From a checkpoint of a small image classifier.
Model: arch resnet, norm batchnorm, activation gelu, depths [4, 4, 4].
Rows from block 3 of a small image classifier, named by matrix and row number. Rows with one number belong to one channel. Each number is 128 + 32 x the weight over its row's rms, rounded and kept within 0 to 255. All counts start at 0. After the name is the row's rms in percent of the matrix's.
After each channel's rows are labels from the 100 images, of 14848, where the channel reaches its highest value: "patch colour" is the nearest of a few named colours to the mean colour under the peak. Only what is clearly more common there than usual is listed. The data: telescope images of galaxies (Galaxy Zoo DECaLS).
# convs0: first 3x3 conv (model.blocks.3.convs.0.weight, 64x64x3x3, each kernel summed), inputs 0-63
# convs1: second 3x3 conv (model.blocks.3.convs.1.weight, 64x64x3x3, transposed, each kernel summed), outputs 0-63

convs0.8 120 [ 78 138 150 123 153  97 130 132  99 152  80 136  80  98 165 150 147 146 104 149 195 108 127 106 174 127 155 152 104 122 199 189 170 132 169  97 127 173 122 113 172 147  99  76 120 171 168 144  98 133 152 111 137 114 118 139 159 104 173 124 146 162  65 195]
convs1.8 098 [126 104 229 104 124 145 110 101 131  68  93  82 150 122 145 104 169 122  93 168  84  82 130  37 135 131 166 135 134 144 141 130 100 111 107 120 152 101 169  85  93 121 113  86 112  87 129 102  76  96 148 101 105 111  93 142 110 146 119 111 143 198 122 130]
patch colour: white; pink

convs0.18 112 [139 135 137 150 154 149 137 154  98 116  94 154 155 107 134 143 134  53 112 122 146 181 115 144  97  93 117 169 188 155 133  66  89 162 114  33 122 123 145  90 120 123 150 116 122 106 161  95  73 170 169 114 137 169  97 177 131 164 117 111 125  71  71 137]
convs1.18 097 [110 123 132 154 155 137 124 101  51 135 133 112 122 173 184 130 164  48 115 160 136 103 110  89 124 220 164  64  87 116 143 147 164  85 122 103 107 100 110  77 157  80 156 122 108 125  93 150 138 147 162 127  75 116 108 134  93 127 152 126 138 159 156  97]
patch colour: white; pink

convs0.49 121 [160 133 166 119 136 132 125 122  81 113 106 121 136 168 136 169 243 144 127 117 150 147 138 101  87 146 191 135  59  93 159 176 102 122 118 176 172  85 139 106 143  86 128  82 165 144 187 147 152 130 125 196 147 122 137 120 130 115 148 108 106 128 117 169]
convs1.49 101 [ 91 119 136 120 187 122  94 160 119 113 109 142 182 118 131  91 198 110 131  73 136 137  94 101  66 135 129 154 111 142 162 115  81 103 114 146 135  95 103  79  94 150  85 113 101 100 158 134  87 112 105  59 100 147  93  91  82 205 105  96 120 167 146 113]
patch colour: white; pink

convs0.35 099 [107 144 190 138 151 122  72 141 204 168 128 106  80  58 121 119 130 159 125 105 132  97  71 190 118  93 140 107 129  99  60 176 149 118 119 127  68  84 111 151 158 117 144 155  68 171 139 114 135 132 139 105 121 108 147 138 178 116 167 133 157 153 155 129]
convs1.35 110 [107  94 196 167  89 124 135 123 123 170 116 112 110 141 119 149 139 104 112 204 127 113  92  93 127 120 156 121 154  92  76 113 160 172 163  87 120 103 146  91  83  76 143 104 136 136 142 136  45 118 150  72 151 186 118  75 132 155 117 126 152 171 167  90]
patch colour: pink; white

convs0.63 086 [114 201 114 115 122  99 144  97  92 163 121  86 204 111 110 140 123 112 108 126  92  88 106 106 148  64 108 154  90 115 137 166 106 103 105 107 112 132 175  81 127 105  34  99 127 111  90 125 134 150 116  76 104 127  88  98  99  78 161 100 125 179 115 115]
convs1.63 113 [ 89 195 140 127 125 148 119 134 145 123 147 182 120 173 171  78 104 133 104 113 157 137 133  96  40 146  89  92 214 138 156 171 160 126 114 150 131 176 107  87 169 117 166 151 122  92 158 143 163  92 162 135 151 115  98 126 153 174 158 113 117 123  96 166]
patch colour: white; grey

convs0.15 100 [135  78  96 145 161 161  48 146  62 164 149 108 175 150 135  89 169 103 133 144 184 143 155 170 129 168 115 101 199 121 132  86 111 122 102 149 163 128 169  80 135 181 119 114 131 134 152 122 157 129  99 100 114 145 141 139 139 119 163 159 204 128 144  82]
convs1.15 101 [ 86 171  81 104 170 126 117 135 117 106  95 131 104 159 145 168 162 112  78 152  95 107 110 175 119 155 122 137 111  75 102 103 102 141 162 129 137  91  72 120 117 120 142 140 181 110 115 144 153 129 153 177 138 125  95  69 124 147 111 122 106 209  49  57]
patch colour: white

convs0.10 098 [133 107  45 129 114 141 171 123 150 176 170 117 149 112  98 118 107 121 169  96 110  79 138  87  72  84 154 155  67 120 162  92 118 106 127 122 157 120 124 109 140  81 146 113  56  87 127 100 127 154 153 108 168 140 111 149 135 194 110  82 122  69 144 170]
convs1.10 110 [141 158 108 201 124 125 134  77 102 118 115 115 108  96 126  90 140 141 175 141 137  56 175 134 116 149 153 130 181 125 188 151 115 124 145 112 169 136 163 147 124 129  87 125 158 147 132 126 141 132 171 128 120 103 151 153 189 233 112 116  76  86 165 171]
patch colour: brown; grey

convs0.47 129 [160  96 192 129 177 107 134   4 163 105 156 119 155 123  95 128 173 137 131 183 129 117 150 122 122 102 178  47 129 175 109  99  93 163 138 175 137 116 141 139 113 132 139 120 127 114 125 126 140 103 167  87 147 142 129 132 157 180  87 128  94 108 150 123]
convs1.47 084 [126 118 224 140  98 100 155  58 104  91 175 158 126 127 152 142 163 150 149 128 130 167  84 152 128 105 149 176 135 155 127 116 141  84  87 159 175 164 131  78 102 113  99  79 169 124 157 107 134 131  83 143 134 110  92  83  99 107 106 107 192 141 136 172]
patch colour: white; pink

convs0.32 070 [126  75 129 158 135  97 121 105 121  93  99 123 160 112  70 124 177 146 117 116 162  91 170 137 209 174 170 149  95 117 147  81 124  68 167 130  83 120  56  88 112  92 135 107 110 118  79 134 123 143 101  87 123  78 129  99 153 120 159  87  93  91 147 114]
convs1.32 101 [118 151 118 158 119 151 117 157 153 160 142 173 103 153  93 110 147 160 124 125 120 122 113  91 129  90  33  84 158 152 130 104 116 176 206 125 138 120 175 126  96 107 166  89  90 159  95 187 156 143 152  86 164 125 194 145 148 101 191 117 121 113 112 158]
patch colour: pink; grey

convs0.17 105 [114 161 152 133 103  98 146 150 158 149 145  93  90 136  77 171 113 138 158 112 141 131 120 111  83 118 118 153 140 124 108 109 101 188 120 122 102 159  71  82  94  92  88 208  96 112 139 155 111 144 151  62  52 116 144 145 105 188 152  78  90 118  97 161]
convs1.17 113 [136 133 123 118 118 128 123 127 107  76  95 146 116  70 152 202 122 131 104 133 117  58 136 179 151 151 169 155 137 152 153 139 140 125  97 118  77 143  81 142 136 181  84 104 148 127 130  99 147  94 225 130 181  99 142 101 108 118 129 112  57 150  86  93]
patch colour: brown; grey

convs0.57 064 [142 144 114 110 138 164 132 128 101 115 156 107 111 136 112 122 211 178 102 143 126 122 106 154  72 150 115 137 100 127 139 174 109 146 122 151 105  61 119  67 124 104  99 119 159 153 141 173 204 126 157 132 114 150 166 124  80 115 125  39  72  73 159 145]
convs1.57 129 [156 159 110 143 136 133 148 146 147 116 109  76 124 107 109 161 146 107 141 119 114 173 102  54 143  79  53  91 177 161 150 100 160 106 151 104 129 179 141 151 116 132 219 124 132 117 115 161 189 147 125 109 213 155 136 153 111  92 142 144 151 136 112 168]
patch colour: pink; grey

convs0.2 115 [ 47  50 160 158 140  69 153 145  79  47 162 149 112 145 121 141 157 120 117 140 107 135  85 104 109 120 120 119 169 142 124 124 134 127 140 162  80 152 137 114 118 125 124  49 176 121 173 155 104 154 186 123 154 119 115 181 109  93 136 117 163 140 104 107]
convs1.2 104 [129 154  98 142 162 127  52 104 152 139 169 158 145 101 145 208 198  91 131 118  88  69 170 151 198 152 143 133 186  96  92 147 108 117 115 140 163 156 125  94 121 103  61 147 130 137  98  96 135 136 164 159  99 119 138 120 119 171 101 138  93 144 155 121]
patch colour: brown; grey

convs0.38 120 [148 123 157  93 116 156 159  90 130 128 176 111 169  87 114  96 135  73 109 143 104  90 103  73  82 191 118  77 180 197 165  94 131  79 142 117 134 164 145 100 103 120 110 113 108 130 118 148 125 145 139  91  80 170 129  87 158 174 108 131  99 151 186 167]
convs1.38 096 [ 99 120 125 122 136  94 179 147 103 169  96 104 125 109  81  98 148 123  92  84 123 123 111 146  89 155 203 161  96 118 171 158 148 176 175 164  92 159  49 115 171 168 122 158 115 108 127 107 131 119 143 111 102 113 135 103  83  48 101  97  78 146 134 147]
patch colour: brown; grey

convs0.12 104 [157 107 142 143 168 126 127 148 143 128  83 138 127 151 138  69 151 141  93 164 128 176  81 103 126 166 141 169 140 103  71 140 108 135 165 200 112 130 106 162 154 165 111 196 151  77 138 151 110 115 150 160 131  86 109 108 109  75  88 205 122 112  75  86]
convs1.12 091 [ 96 122  61 117 142  91 113 146 130 114 117 107  68 154 126 125 161  98 141 110 131  84 129 141  73 132 168  85 105 138  96 147 193 111 110  93 126 123 123 108 136 128  86  73  42  98 139 127 147  96 117 125 147 157 109  95 123 171 153 138 199 175  79  69]
patch colour: white; pink

convs0.50 092 [108 130 126 143 170 103  80  92 128 101 190  98 113 130  78 141 108 115  95 116 133  95 111 137  80 105 140 149  73 137 106  63 157 189  57 150 124 184 151 128 106  98  78  98  83 165 160 104 137 123 103 130 147  44 113 115 159 155 151 117 129 117 120  90]
convs1.50 110 [100 131 163 137 175 161 175 122  66 144 110 113 109 111 170 106 123 160 119  87 122 138 111 111 104 107 119 103 166  38 124 111 153  88 107 100 102 160 107  83 115  95  92 164 130 180 103 114  92 119 130 180 103  60  91 118 108  76 171 117 106 140 172  84]
patch colour: grey

convs0.52 114 [122 114 140 157  89  88 102 107 141 132 137 165 104 153 114  77 121 119 147 111  93 143 121 104 117 165 154  61  98 132  78 116 128 101  56  87  96 145 148 124 133  87  65 122 107  72  90 146  62 112 143 127  83 133  83 185 141  83  70  95 136 175 129 124]
convs1.52 105 [135 133  91  87 160 110  97 130 135 106 136 144 197 142 187 100 108 141 126 141  56 105 102 114  81  91  87  61 134 137 143 146 151  91 107 108 149 160 131 137  98  95 156 136 157 132 182  73  84  92 137 158 159  93  50 179  91 111 107 126 116 158 138 123]
patch colour: grey; brown

convs0.9 097 [ 83 157 113 166 115 133 105  57 120 161  97  70 149 146 154 149 178 181  93  78 152 125 169 101  47 135 121 132  56 111 144 119  96 115 161 152 128 105 113 108 111 158  88 122 102 135 152 161 188 129 134 110 158 126  95 110 158 111 122  93 108  81 127 183]
convs1.9 106 [139  58 182  91 137  69 128 106 133 121  82 105 103  84  94 103  81 155 127 119 164 146 103  95  78  91 147 153  89  43 122 103  81 139 163 167 175  93 118 103 141 120  93 138 192 133 110 141 175 124 102 110 117 177 119 137 141 107 122  84 121 156 131 120]
patch colour: brown; grey

convs0.48 100 [ 94  77 174 107 103 102 153  86 104 127 163 135 101  98 115 152 124  75 147 137 104  77  61  97 138 118 150  62  67  94 131 203  75 155 105  97 162 152 140 160 137 120 102  61 116 124  98 128 129 113 135  99 159 145  97 107 136 147 106  88 123  79 152 110]
convs1.48 093 [ 84 100 138  88 118 157 135 147 150 129  96 122 123 120  51 136  57  79 129 154 159 132 155  91 146 139 140  97 184  90 162 151  91 116 157 142 149 158 110 122 116 190 124 118 191 109 146 176 132 150  91 121 147 178 102 144 158  95 128  80 123 120  45 156]
patch colour: brown; grey

convs0.4 091 [ 83 126 125 178 101  84 135 150 117  78 138  88 123 154  59 129  88 125 122 117 121 115  90 154 100  93 141 102  63 115 131  86  85 108 137 119 142 155 157 176 156 115 107 160  95 105 112  76  83 170 143 136 119 105 105 107 114 179  80 120  72 138  47 158]
convs1.4 098 [103 121 172  94 121 168 119  88  95 171 106 105 107 125 140 140 111  92  82 201 147 177 134 108 129 154 118  73 174  37 127  98  97 128 147  88 112 171 164  98 121  70 155 164  92 151  78 134 147 132 128 102 160 132 152 162 185 150 149 128 156 149 134 124]
patch colour: grey; pink