config.toml
model = "image classifier"
targets = ["shape", "edge-on disk", "bar", "spiral winding", "bulge size"]
activation = "gelu"
depths = [4, 4, 4]
kernel_size = 3
avg_pool_shortcut = false
init = "orthogonal"
residual_init = "none"
lr = 0.017
orthogonalizer = "newton_schulz_5"
grad_clip = 1.0
batch_size = 256
lr_schedule = "linear"
Rows from block 7, named by matrix and row number. Rows with one number belong to one channel. Each number is 128 + 24 x the weight over its row's rms, rounded and kept within 0 to 255. All counts start at 0. After the name is the row's rms in percent of the matrix's.
# convs0: first 3x3 conv (model.blocks.7.convs.0.weight, 112x112x3x3), inputs 18-26, a 3x3 kernel for each
# convs1: second 3x3 conv (model.blocks.7.convs.1.weight, 112x112x3x3, transposed), outputs 18-26, a 3x3 kernel for each
convs0.2 099 [ 94 127 134 106 138 122 126 143 113 107 122 104 111 117 122 138 121 103  84  84 115 103 108  98 120 162 122  83 117 154 114 124 146 141 133 132 131 140  95 174 156 113 149 165 130 111  89  68 121 104  99 121 111 118 136 144 123 103 129 112 114 142 106 147 115  99 113 133 123 102 160 146 185 167 115 150 140 130 151 151 131]
convs1.2 100 [151 147 128 110 102 118  95 104 140 147 133 156 108 125 140 102  92 128 111 110 153 119 102 106 104 122 103  86  61 107 111  90 105  72  71 103 156 156 104 159 130 125 134 112 116 148 146 106 129 131 115 137 122 111 178 126  85 146 177 109 110 111 121  92 102 162  80 136 183  85 133 175  85 111  84 113 151 110 131 168 157]
convs0.3 098 [ 94 105 112 110 130 117 119 126 104 118 101 119  94 112 123 140 140 146 141 123 117 154 124 123 111  91 121  96 129 154 116 116 145 129 115 162  82 109 130  97 124 147 140 119 136 136 141 130 138 130 144 130 118 124 141 123 144 108 113 129 131 120 113 120 121  97  96 122  92 105 116 107 120 118 101 122 125  88 144 126 109]
convs1.3 095 [ 97 133 134 119 152 139 160 154 155 124 126 133  97 109 100 120 111  66 133 134 139 123 124 137  95  87 114 126 116 130 141 117 127 119 127 100 128 103 129 133 116 139  94 138 112 145 169 158  91 172 147 103 144 109 152 115 141 154 126 125 141 107 126 100 105 113 111 106 122 122  93 106 156 139 118 139 104 102 115  89 133]
convs0.4 095 [132 120 160 114  94 161 120 113 133 100 113 104  98 107 114  88 156 117 146 137 145 135 130 142 142 154 149 141  90  67 145 115 135 170 155 135  96 150 114 110 158 123  95 103 122 146 128 136 116 139 142 102 144 140 141 124 104 141 129 136 102 108 144 145 165 175 110 153 177 100 123 139  82 112 145 100 118 131 117 130 102]
convs1.4 092 [154 156 142 135 154 137 104  95 119 159  93  96 139 106 102 118  90 122 148 152 147 129 100 100 163  98  75 141  99 110 123 132 113 147 132 107 174 133 130 169 107 118 125  78 105  79  91 120  87  95 102  88 127  82 173 155  97 131 131 108 118 118 121 151 135 145 164 154 138 165 155 135 144 122 122 135 125 132  98  85  92]
convs0.5 088 [ 95 140 165 110 135 165  97 142 162  98 135 105 104 116 135 108 110  99 133 123  75 138 110  80 155 122 113 128 132 110 115 131 119  96 136 149 107  81 123 126 132 142 103 150 140 137  90  83 130  96 118 142 113 121  93 120 117  68 126 144 129 165 147 126 168 129 138 165 122 136 137 132 104  93  96 100 106  94 101 138 144]
convs1.5 080 [144 132 115 127 141 107 105 100 131 131 124 127 122 122 101 151 116  95 133 131 138 138 137 153 112 132 148 134 127  94 168 118 129 136  97 117 141 144 176 154 143 164 127 134 134 145  98  79 121  84  85 133 120 127 159 141 104 165 137 127 151 132 147 162 142 132 163 148 118 117 123 115 139 146 158 128 127 122 118  83 108]
convs0.6 105 [144 180 143 149 139 101 145 150 116 104 114 129 155 190 161 141 162 129 145 141 115 132 118 122  93 101 127 141 158 136 148 131 142 109 109 105 108 117 159 114 143 178 102 160 150 105 100 130 128 137 156  85 129 159  75 127 117 106 101 135  70  80 114 175 113  90 138  87 113  51 115 157  62 104 118 114 112 108 144 136 117]
convs1.6 094 [119 120  79 182 142 121 192 160 173 113 125 188 132 146 195 136 147 154  86 116 128 139 181 169 147 136 154 108 150 157 131 178 161 152 155 158 112  79 110 133 100 114 156 142 127  74 140 142 119  89 117 137 126 155 130 123  78  99 107 134 121 135 158 146 149 120 128 111 116  81 117 103 125 103 106 136 141 147  87 105 102]
convs0.7 091 [135 120 152 130 116 121  89 104 162 144 139 135 155 147 167 154 140 187 125  96  96 140 125 128 105 109 116 146 115  65 165 132 108 134 149 135 125 113  94 147  98 115 150  84 134 130 123 128 127 115 118 124 124 122 160 113 106 116  93  87 121 127 119 126 129 118 142 143 135 162 144 132 111 104 108 105 138 133 121 124 105]
convs1.7 091 [163 125 108 148 143 101  80 118 112 130 140 115 141 148 132 142 151 150 155 177 182 164 150 142 130 135  94 108  85 131  98  80 107 108  89  84  76  92 108 101 102 128 130 138 126 126 126 108 113 137 121 161 156 141 147 131 141 142 139 133 132 164 147 124 133 143 123 145 161 166 186 167 149 158 133 125 125 100 112 136 121]
convs0.8 100 [141 139 105 134 134  96 129 131 151 197 151 111 156 115  95 158  96 130 151 106 106 120 115 151 112 126 137 137 141 121 127  98 112  87 102 153 130 162 125 132 168 116  94 119 121 192 138 104 156 104  95 161 128  94 171 123  95 206 118  74 174 140 109 141 174 138 120 192 140 136 141  82 124 140 134 132 136 132 114 124  89]
convs1.8 104 [120 162 128 117  95 110  61 103  93 150  94  86 162 114 121 147 148 152 101 104 135 109 103 132 118 118 154 140 108  91 123  75 101 105  95 116 137 127 134 134  99 143 115 100 112 138  94  71 108 123  63 110 104  95 128 135 118 123 143 120 138 192 162 127 140 140 164 134 154 104 123 144 136 144 105 163 140 112 183 142 129]
convs0.9 103 [119 113 139 117 101 132 110 125  91 114 163 145 120 151 157 133 164 140 166  95  52 140 130 132 118 132 136 159 176 171 155 153 144 137 153 119 141 114 121 136 124 135 183 176 148 118 137 126 111 108 104 116 124 125 104 136 140 121  88 113 145 154 156 147 134 130 106 130 106  91  86  68 140 160 112 170 152 116 155 138 122]
convs1.9 108 [138 123 135 162 154 125 151 117 133 128 145 131 137 127 131 135 120 148 101 117 140  82  99 124 116  87  96 108 106 150 118 135 150 127 135 161  89 105 109 130 112 110 164 165 139 101 109 148 102 127 162 108 125 121 152 149 122 165 190 112 126  97  94 128 101  93 109  88 110  69 109 110 148 122 108 117 113 136 132 133 114]
convs0.10 104 [144 133 127 136 125 123 155 124 116  90 101  96  84  85 117 107 136 130 133 146 124 118 111 127 113 116 115 112 144 174 103 112 138 130  70 109 125 176 143 150 134  95 156 113  77 115  94 135 133 101 114 142 137  85 149  98 129 153 116  82 170 199 159 132 186 175 150 137 131 153 154 131 140 111 107 142 104 134 163 105 113]
convs1.10 095 [123 166 174 124 122 139 114 101  80 107 138 167  85 122 149  95 122 146 158 152 117 150 146 128 134 145 150 136 161 191 125 122 177 135  98 117 123 113 121 109 121 134 137 124 174 174 146 116 136 113 132 125 117  96 137 129 128 126 150 111 112 161 154 137 167 173 157 173 175 151 149 137 123 158 164 135 132 153 149 117 145]