Rows from block 8 of a small image classifier, named by matrix and row number. Rows with one number belong to one channel. Each number is 128 + 24 x the weight over its row's rms, rounded and kept within 0 to 255. All counts start at 0. Numbers have three digits each. After the name is the row's rms in percent of the matrix's.
After each channel's rows are labels from the 100 images, of 14848, where the channel reaches its highest value: "responds to" is what is common among them; "peak at" is the part of the image that holds the peak. Only what is clearly more common there than usual is listed. The data: telescope images of galaxies (Galaxy Zoo DECaLS). In brackets: how many of the 100, against the usual share in percent.
# convs0: first 3x3 conv, stride 2 (model.blocks.8.convs.0.weight, 192x112x3x3, each kernel summed), inputs 0-111
# convs1: second 3x3 conv (model.blocks.8.convs.1.weight, 192x192x3x3, transposed, each kernel summed), outputs 0-191

convs0.16 095:124140130154084153121148138106172135160135158136102111145132123137148157171136143148143131124126138088117103102111111124075138097150150122080113107168132100129127121122051172152103136118133139150087100138146113085136141128154114089147151122154150138133126163137123166134128158142098154091156111111132131091174135145160087163126159125121
convs1.16 107:099105108095133148133105133116123117144139084115185130127140120117086139117121153104130116095104104104160130130144132103152086145135155134091151127128093195154132116147113105119111145127152117151161124115092116166094139105123159110080129114088157091101135145096158101114100101138115113120104096155089142084118139194147154103060145103115143111119177138153132125100156123102094131110130168128116110172134150146130092140120116084133115101161172135085121156124171155141140150170144142128149106127112137139100134143113103098153141156134158094114128144130120124153109097107109144133
responds to: shape: featured or disk (88 vs 30.5); edge-on disk: yes (50 vs 5.2)
peak at: centre (55 vs 6.2)

convs0.20 103:123149121151147108105129130145145129165153135126155147133129106116119092142112160110094143125138158112133068122096134128124156128075126090167111108106115152105146117092105109145110123163146096137156098104156102158104076165123103095082121112148094108166109131155158104113181133126116138127117160157117153107129173137165171131141102121129
convs1.20 104:119139138108146145116109118128139147102088109159136143110138109105130144105082143187124060114149117100130131120114074123109162114101137170147112150120193152105124163124122146117116143117145148089099111160147136085129161120160134121127160154099167131146174106130153101154134159123105137129093114166157109147118065137122108149128128160066148109123120123150084131127118120117091128107069138154131163113125147135145097136097132095138118146118112172146103116145152144138104124098135093123132139110124165142145085123124099129122160122140163141195126133106097144169142152133108147122
responds to: edge-on disk: no (90 vs 24.7); shape: featured or disk (90 vs 30.5); spiral arms: yes (78 vs 18.8)
peak at: centre (81 vs 6.2)

convs0.72 101:121072089088109153135139165164162168146093133133133164131125086128143085130145093123170105105124098150099117114082161104114111127116120170134100147124107108095142142072118103127162161137125088113117171137092131153113093136113097125128144167094130090129119144128156111120144155106142144141134157150151117153115134117109142109107107103137
convs1.72 097:147153122093141173137136143101113074112110147173109120126174119160115110129103118116127101149145146088149138193090124139087146123140130164150140126108122076101166096124155148130128136150115088167109133145152110087108115124128153115144132090117111099106112114176119154125132144103156126152149113125170126118133158118102127120138117144110111099133123171131120153118144187183124091168168121161142079147172118154141133125150153127138147129133130109182172131126118114114173144105146118127144130120109126123107153169149135145175116126126115117163165100092151161149133131121107080102
responds to: shape: featured or disk (71 vs 30.5)
peak at: middle right (30 vs 9.4)

convs0.135 088:099112134097139135189129125100150138136139152103087139136149081137098145077136111105153137115133102149158093092156129108119135126127141144147116180100138129133164073113135142134165142142091144121118139115124119149149111120175150091116113120149101133138064098171125093093122130132127110169115133151133150095078114150119113096125138112156
convs1.135 098:144148136086126122142084100165149125129101127120129159145123146140123083145085099146202134118140104139106137081151124122123091124169138122161094110114158147105120105142136164122096129103122109182086110097141139101144157092099129110125139100090182161128179139132145127110137139144153116130125109097084118146112100114140113149097107136149133124122115117137129134084087117138130137122139169106128185145082089095128152150119163084126104141091122126126092113105156119135144145132161099116122082117098120106137136090119146129192138149105154160123135089157095137117132109139140130103
responds to: edge-on disk: no (72 vs 24.7); spiral arms: yes (63 vs 18.8); bar: no (62 vs 12.9)
peak at: centre (82 vs 6.2)

convs0.29 104:116159093162112127145146108142183125063168140155118108132126109154153156137147153106136126126153132109112140103124104134108146134114097153163122180155151165153131106101060129147183153128094146110138122127095138133093112124131134075091148136132121088146131126132107122116134137085115092136121097124179131124122155141150148127123154123091
convs1.29 092:146140105177128107103124147145153102153160132146128110132122118093132125102136160126163130092155113104115136157093111148120145078105107167126107107122105226103143111121126096153124112100152117127132125102095115136154114128138134156148146133128126152124167144152115108106132085121122143150150132109180079079138135117117092157149147154153126140097088121125158117130147133125120111129154161101117125116161131139111124110160147135119132096117183137106142134133135186187163100145148133114149101130124117094099119074111132135148139182121163098174117128101125122115139090145169173123
responds to: edge-on disk: no (99 vs 24.7); shape: featured or disk (99 vs 30.5); spiral arms: yes (98 vs 18.8)
peak at: centre (99 vs 6.2)

convs0.34 095:106114138116136091091133083087113123148135148155083155116135153111144103121158152146133100117154100110128114151122169174138151107154127128125159100164170079148140110103120129140142147135098156136118077106125124130143115132145120184107144139163070118147117111124124139126084116139155137091060116128129119151169133151156139103137152120149
convs1.34 101:136105144116145151147092125124120150118147100125144154142124138120106102111170140177133184168093103167112134137096131118098134112169113120181117122127153142159079116155131120115124137111123167126136150111131137146123124116121127164104091092151099150118141165119133081091092128076097119105127107092101101124130129175165165132143128091141112127133120122155133149151166126087164210126148130121144162137132113142132115131110123116074166149149153173097122123127138150115130173134126104117142105127140138150141131119137139152120149083126090148102116107159109148100100107166126192138
responds to: shape: featured or disk (89 vs 30.5); edge-on disk: no (87 vs 24.7); spiral arms: yes (71 vs 18.8)
peak at: centre (53 vs 6.2)

convs0.60 092:120141128129129130123130159161134122100098103102109141094120124156171082113156104127103118133085145116143143111143149154134114110124162114105107147138128146116107085147131115099127089098125183146153110093095142089162165139139113138140074162136112128202145137111155124125152144154171125135172127151156155126105145111082136104163133135100
convs1.60 082:107099177129126151101097159151123120128113154117086085134090169128130129143123150156091135134131135139112136154092108126120143130127142101132183163133199066164145130124141146109125143178155133172119155099151163134165094141114129112156095168125127092148145123161147125138117140106132162170112129134108119113141102121145125106181148081155128086113098115127150136103090118097150136122157111129116109065083117121099184125139139168120124147095119129143126131103101083103122095126130124143120131160120141097128148144144109101108136132140137147153149100085125109080140113137126111117
responds to: shape: featured or disk (81 vs 30.5); edge-on disk: no (78 vs 24.7); spiral arms: yes (60 vs 18.8)
peak at: middle left (60 vs 9.4)

convs0.128 113:127143109119105155155153159115139113134126137113120168134106119122153122088137129118117101135167109093105118115113166131109097151096152120107135157131126111212130079178158145162132143120111126086132137085109122106185128119126133159126151145104132112114142103168138113113128124129098169129148127124130125092049167126091141132134101133130
convs1.128 112:132141106118104137147106115159130116165154128143140158142165114147123121165103109191096110152122125098115138111131145112118155131097093113184150142161126082100127117115088127182125120152133125089129115134144103140123160152112095146093134116113143141153182128147127112123136135150135124084143133098115128132158086120126107118146115135150198152120129115107125132111148091127156170128134130149144137190080124128159124111154085121154169119137182155132140103177183121161137104126149118112088107111110141116130140147149145119134126092104138113107145079127167171091102096108109112105
responds to: edge-on disk: no (82 vs 24.7); spiral arms: yes (75 vs 18.8); bar: no (58 vs 12.9)
peak at: centre (78 vs 6.2)

convs0.95 105:142040145127128128139077130159137122142130135122172159107178115126079149148122104147101120131098103148092109116109106123116145130126113118157086127140132123081168143158152122124108115113137167098142152109152111133170126115106122096168127125156134133132169127108156162136120100094100093138132112149143134121103104123149138116146140114064
convs1.95 097:130105100162097141137150102164142160174107121125107145097164171137125102123123113171154113106107155158136093074118150136190098125089135137158154120095135101146148114120125085094098171124106115161119108133089119127115152194116109113165104136118147102151127172144140110100110124138143143141114118159081164097145164107138106151155116110142164113141106132110135113122149095118135160139164148120130108142069127124097156157124117139129090123117117124094114107112129117105121128131121140100178175151118111136131124158110153120106142133164109122098133101151117171149170106096083119119
responds to: edge-on disk: yes (29 vs 5.2)
peak at: centre (61 vs 6.2)

convs0.23 085:120101111129141137098073083134177128086161135111134153149118130114123148122159135117135112143120117121132143121173123131152124077126100101079124125132107132088103090187103117092118121118118136107140160155150117133127177122148143124122144120142101128077149090121135155151120127102081133145097128167120165159090118114113133117151152090079
convs1.23 089:117145112131116089137100138136132168104148134148160126094114116167140085131072127110108119131122129157107100118128125135155086122113132121133146078091122132142146095151154090126120104099159102167136120141103153084137100117110161126145107156144112129142118123144140088162073129129105136156143120150108115130163163096126134149120078123153096103130124092135131110090135138117151087113140137113157132127098140115135145118127094094160154133179135153126154120118087104104125121100135144140127131166144110141162137106150203110127132126109153149141121078190143113115197070125104094123
responds to: edge-on disk: yes (39 vs 5.2)
peak at: middle right (28 vs 9.4)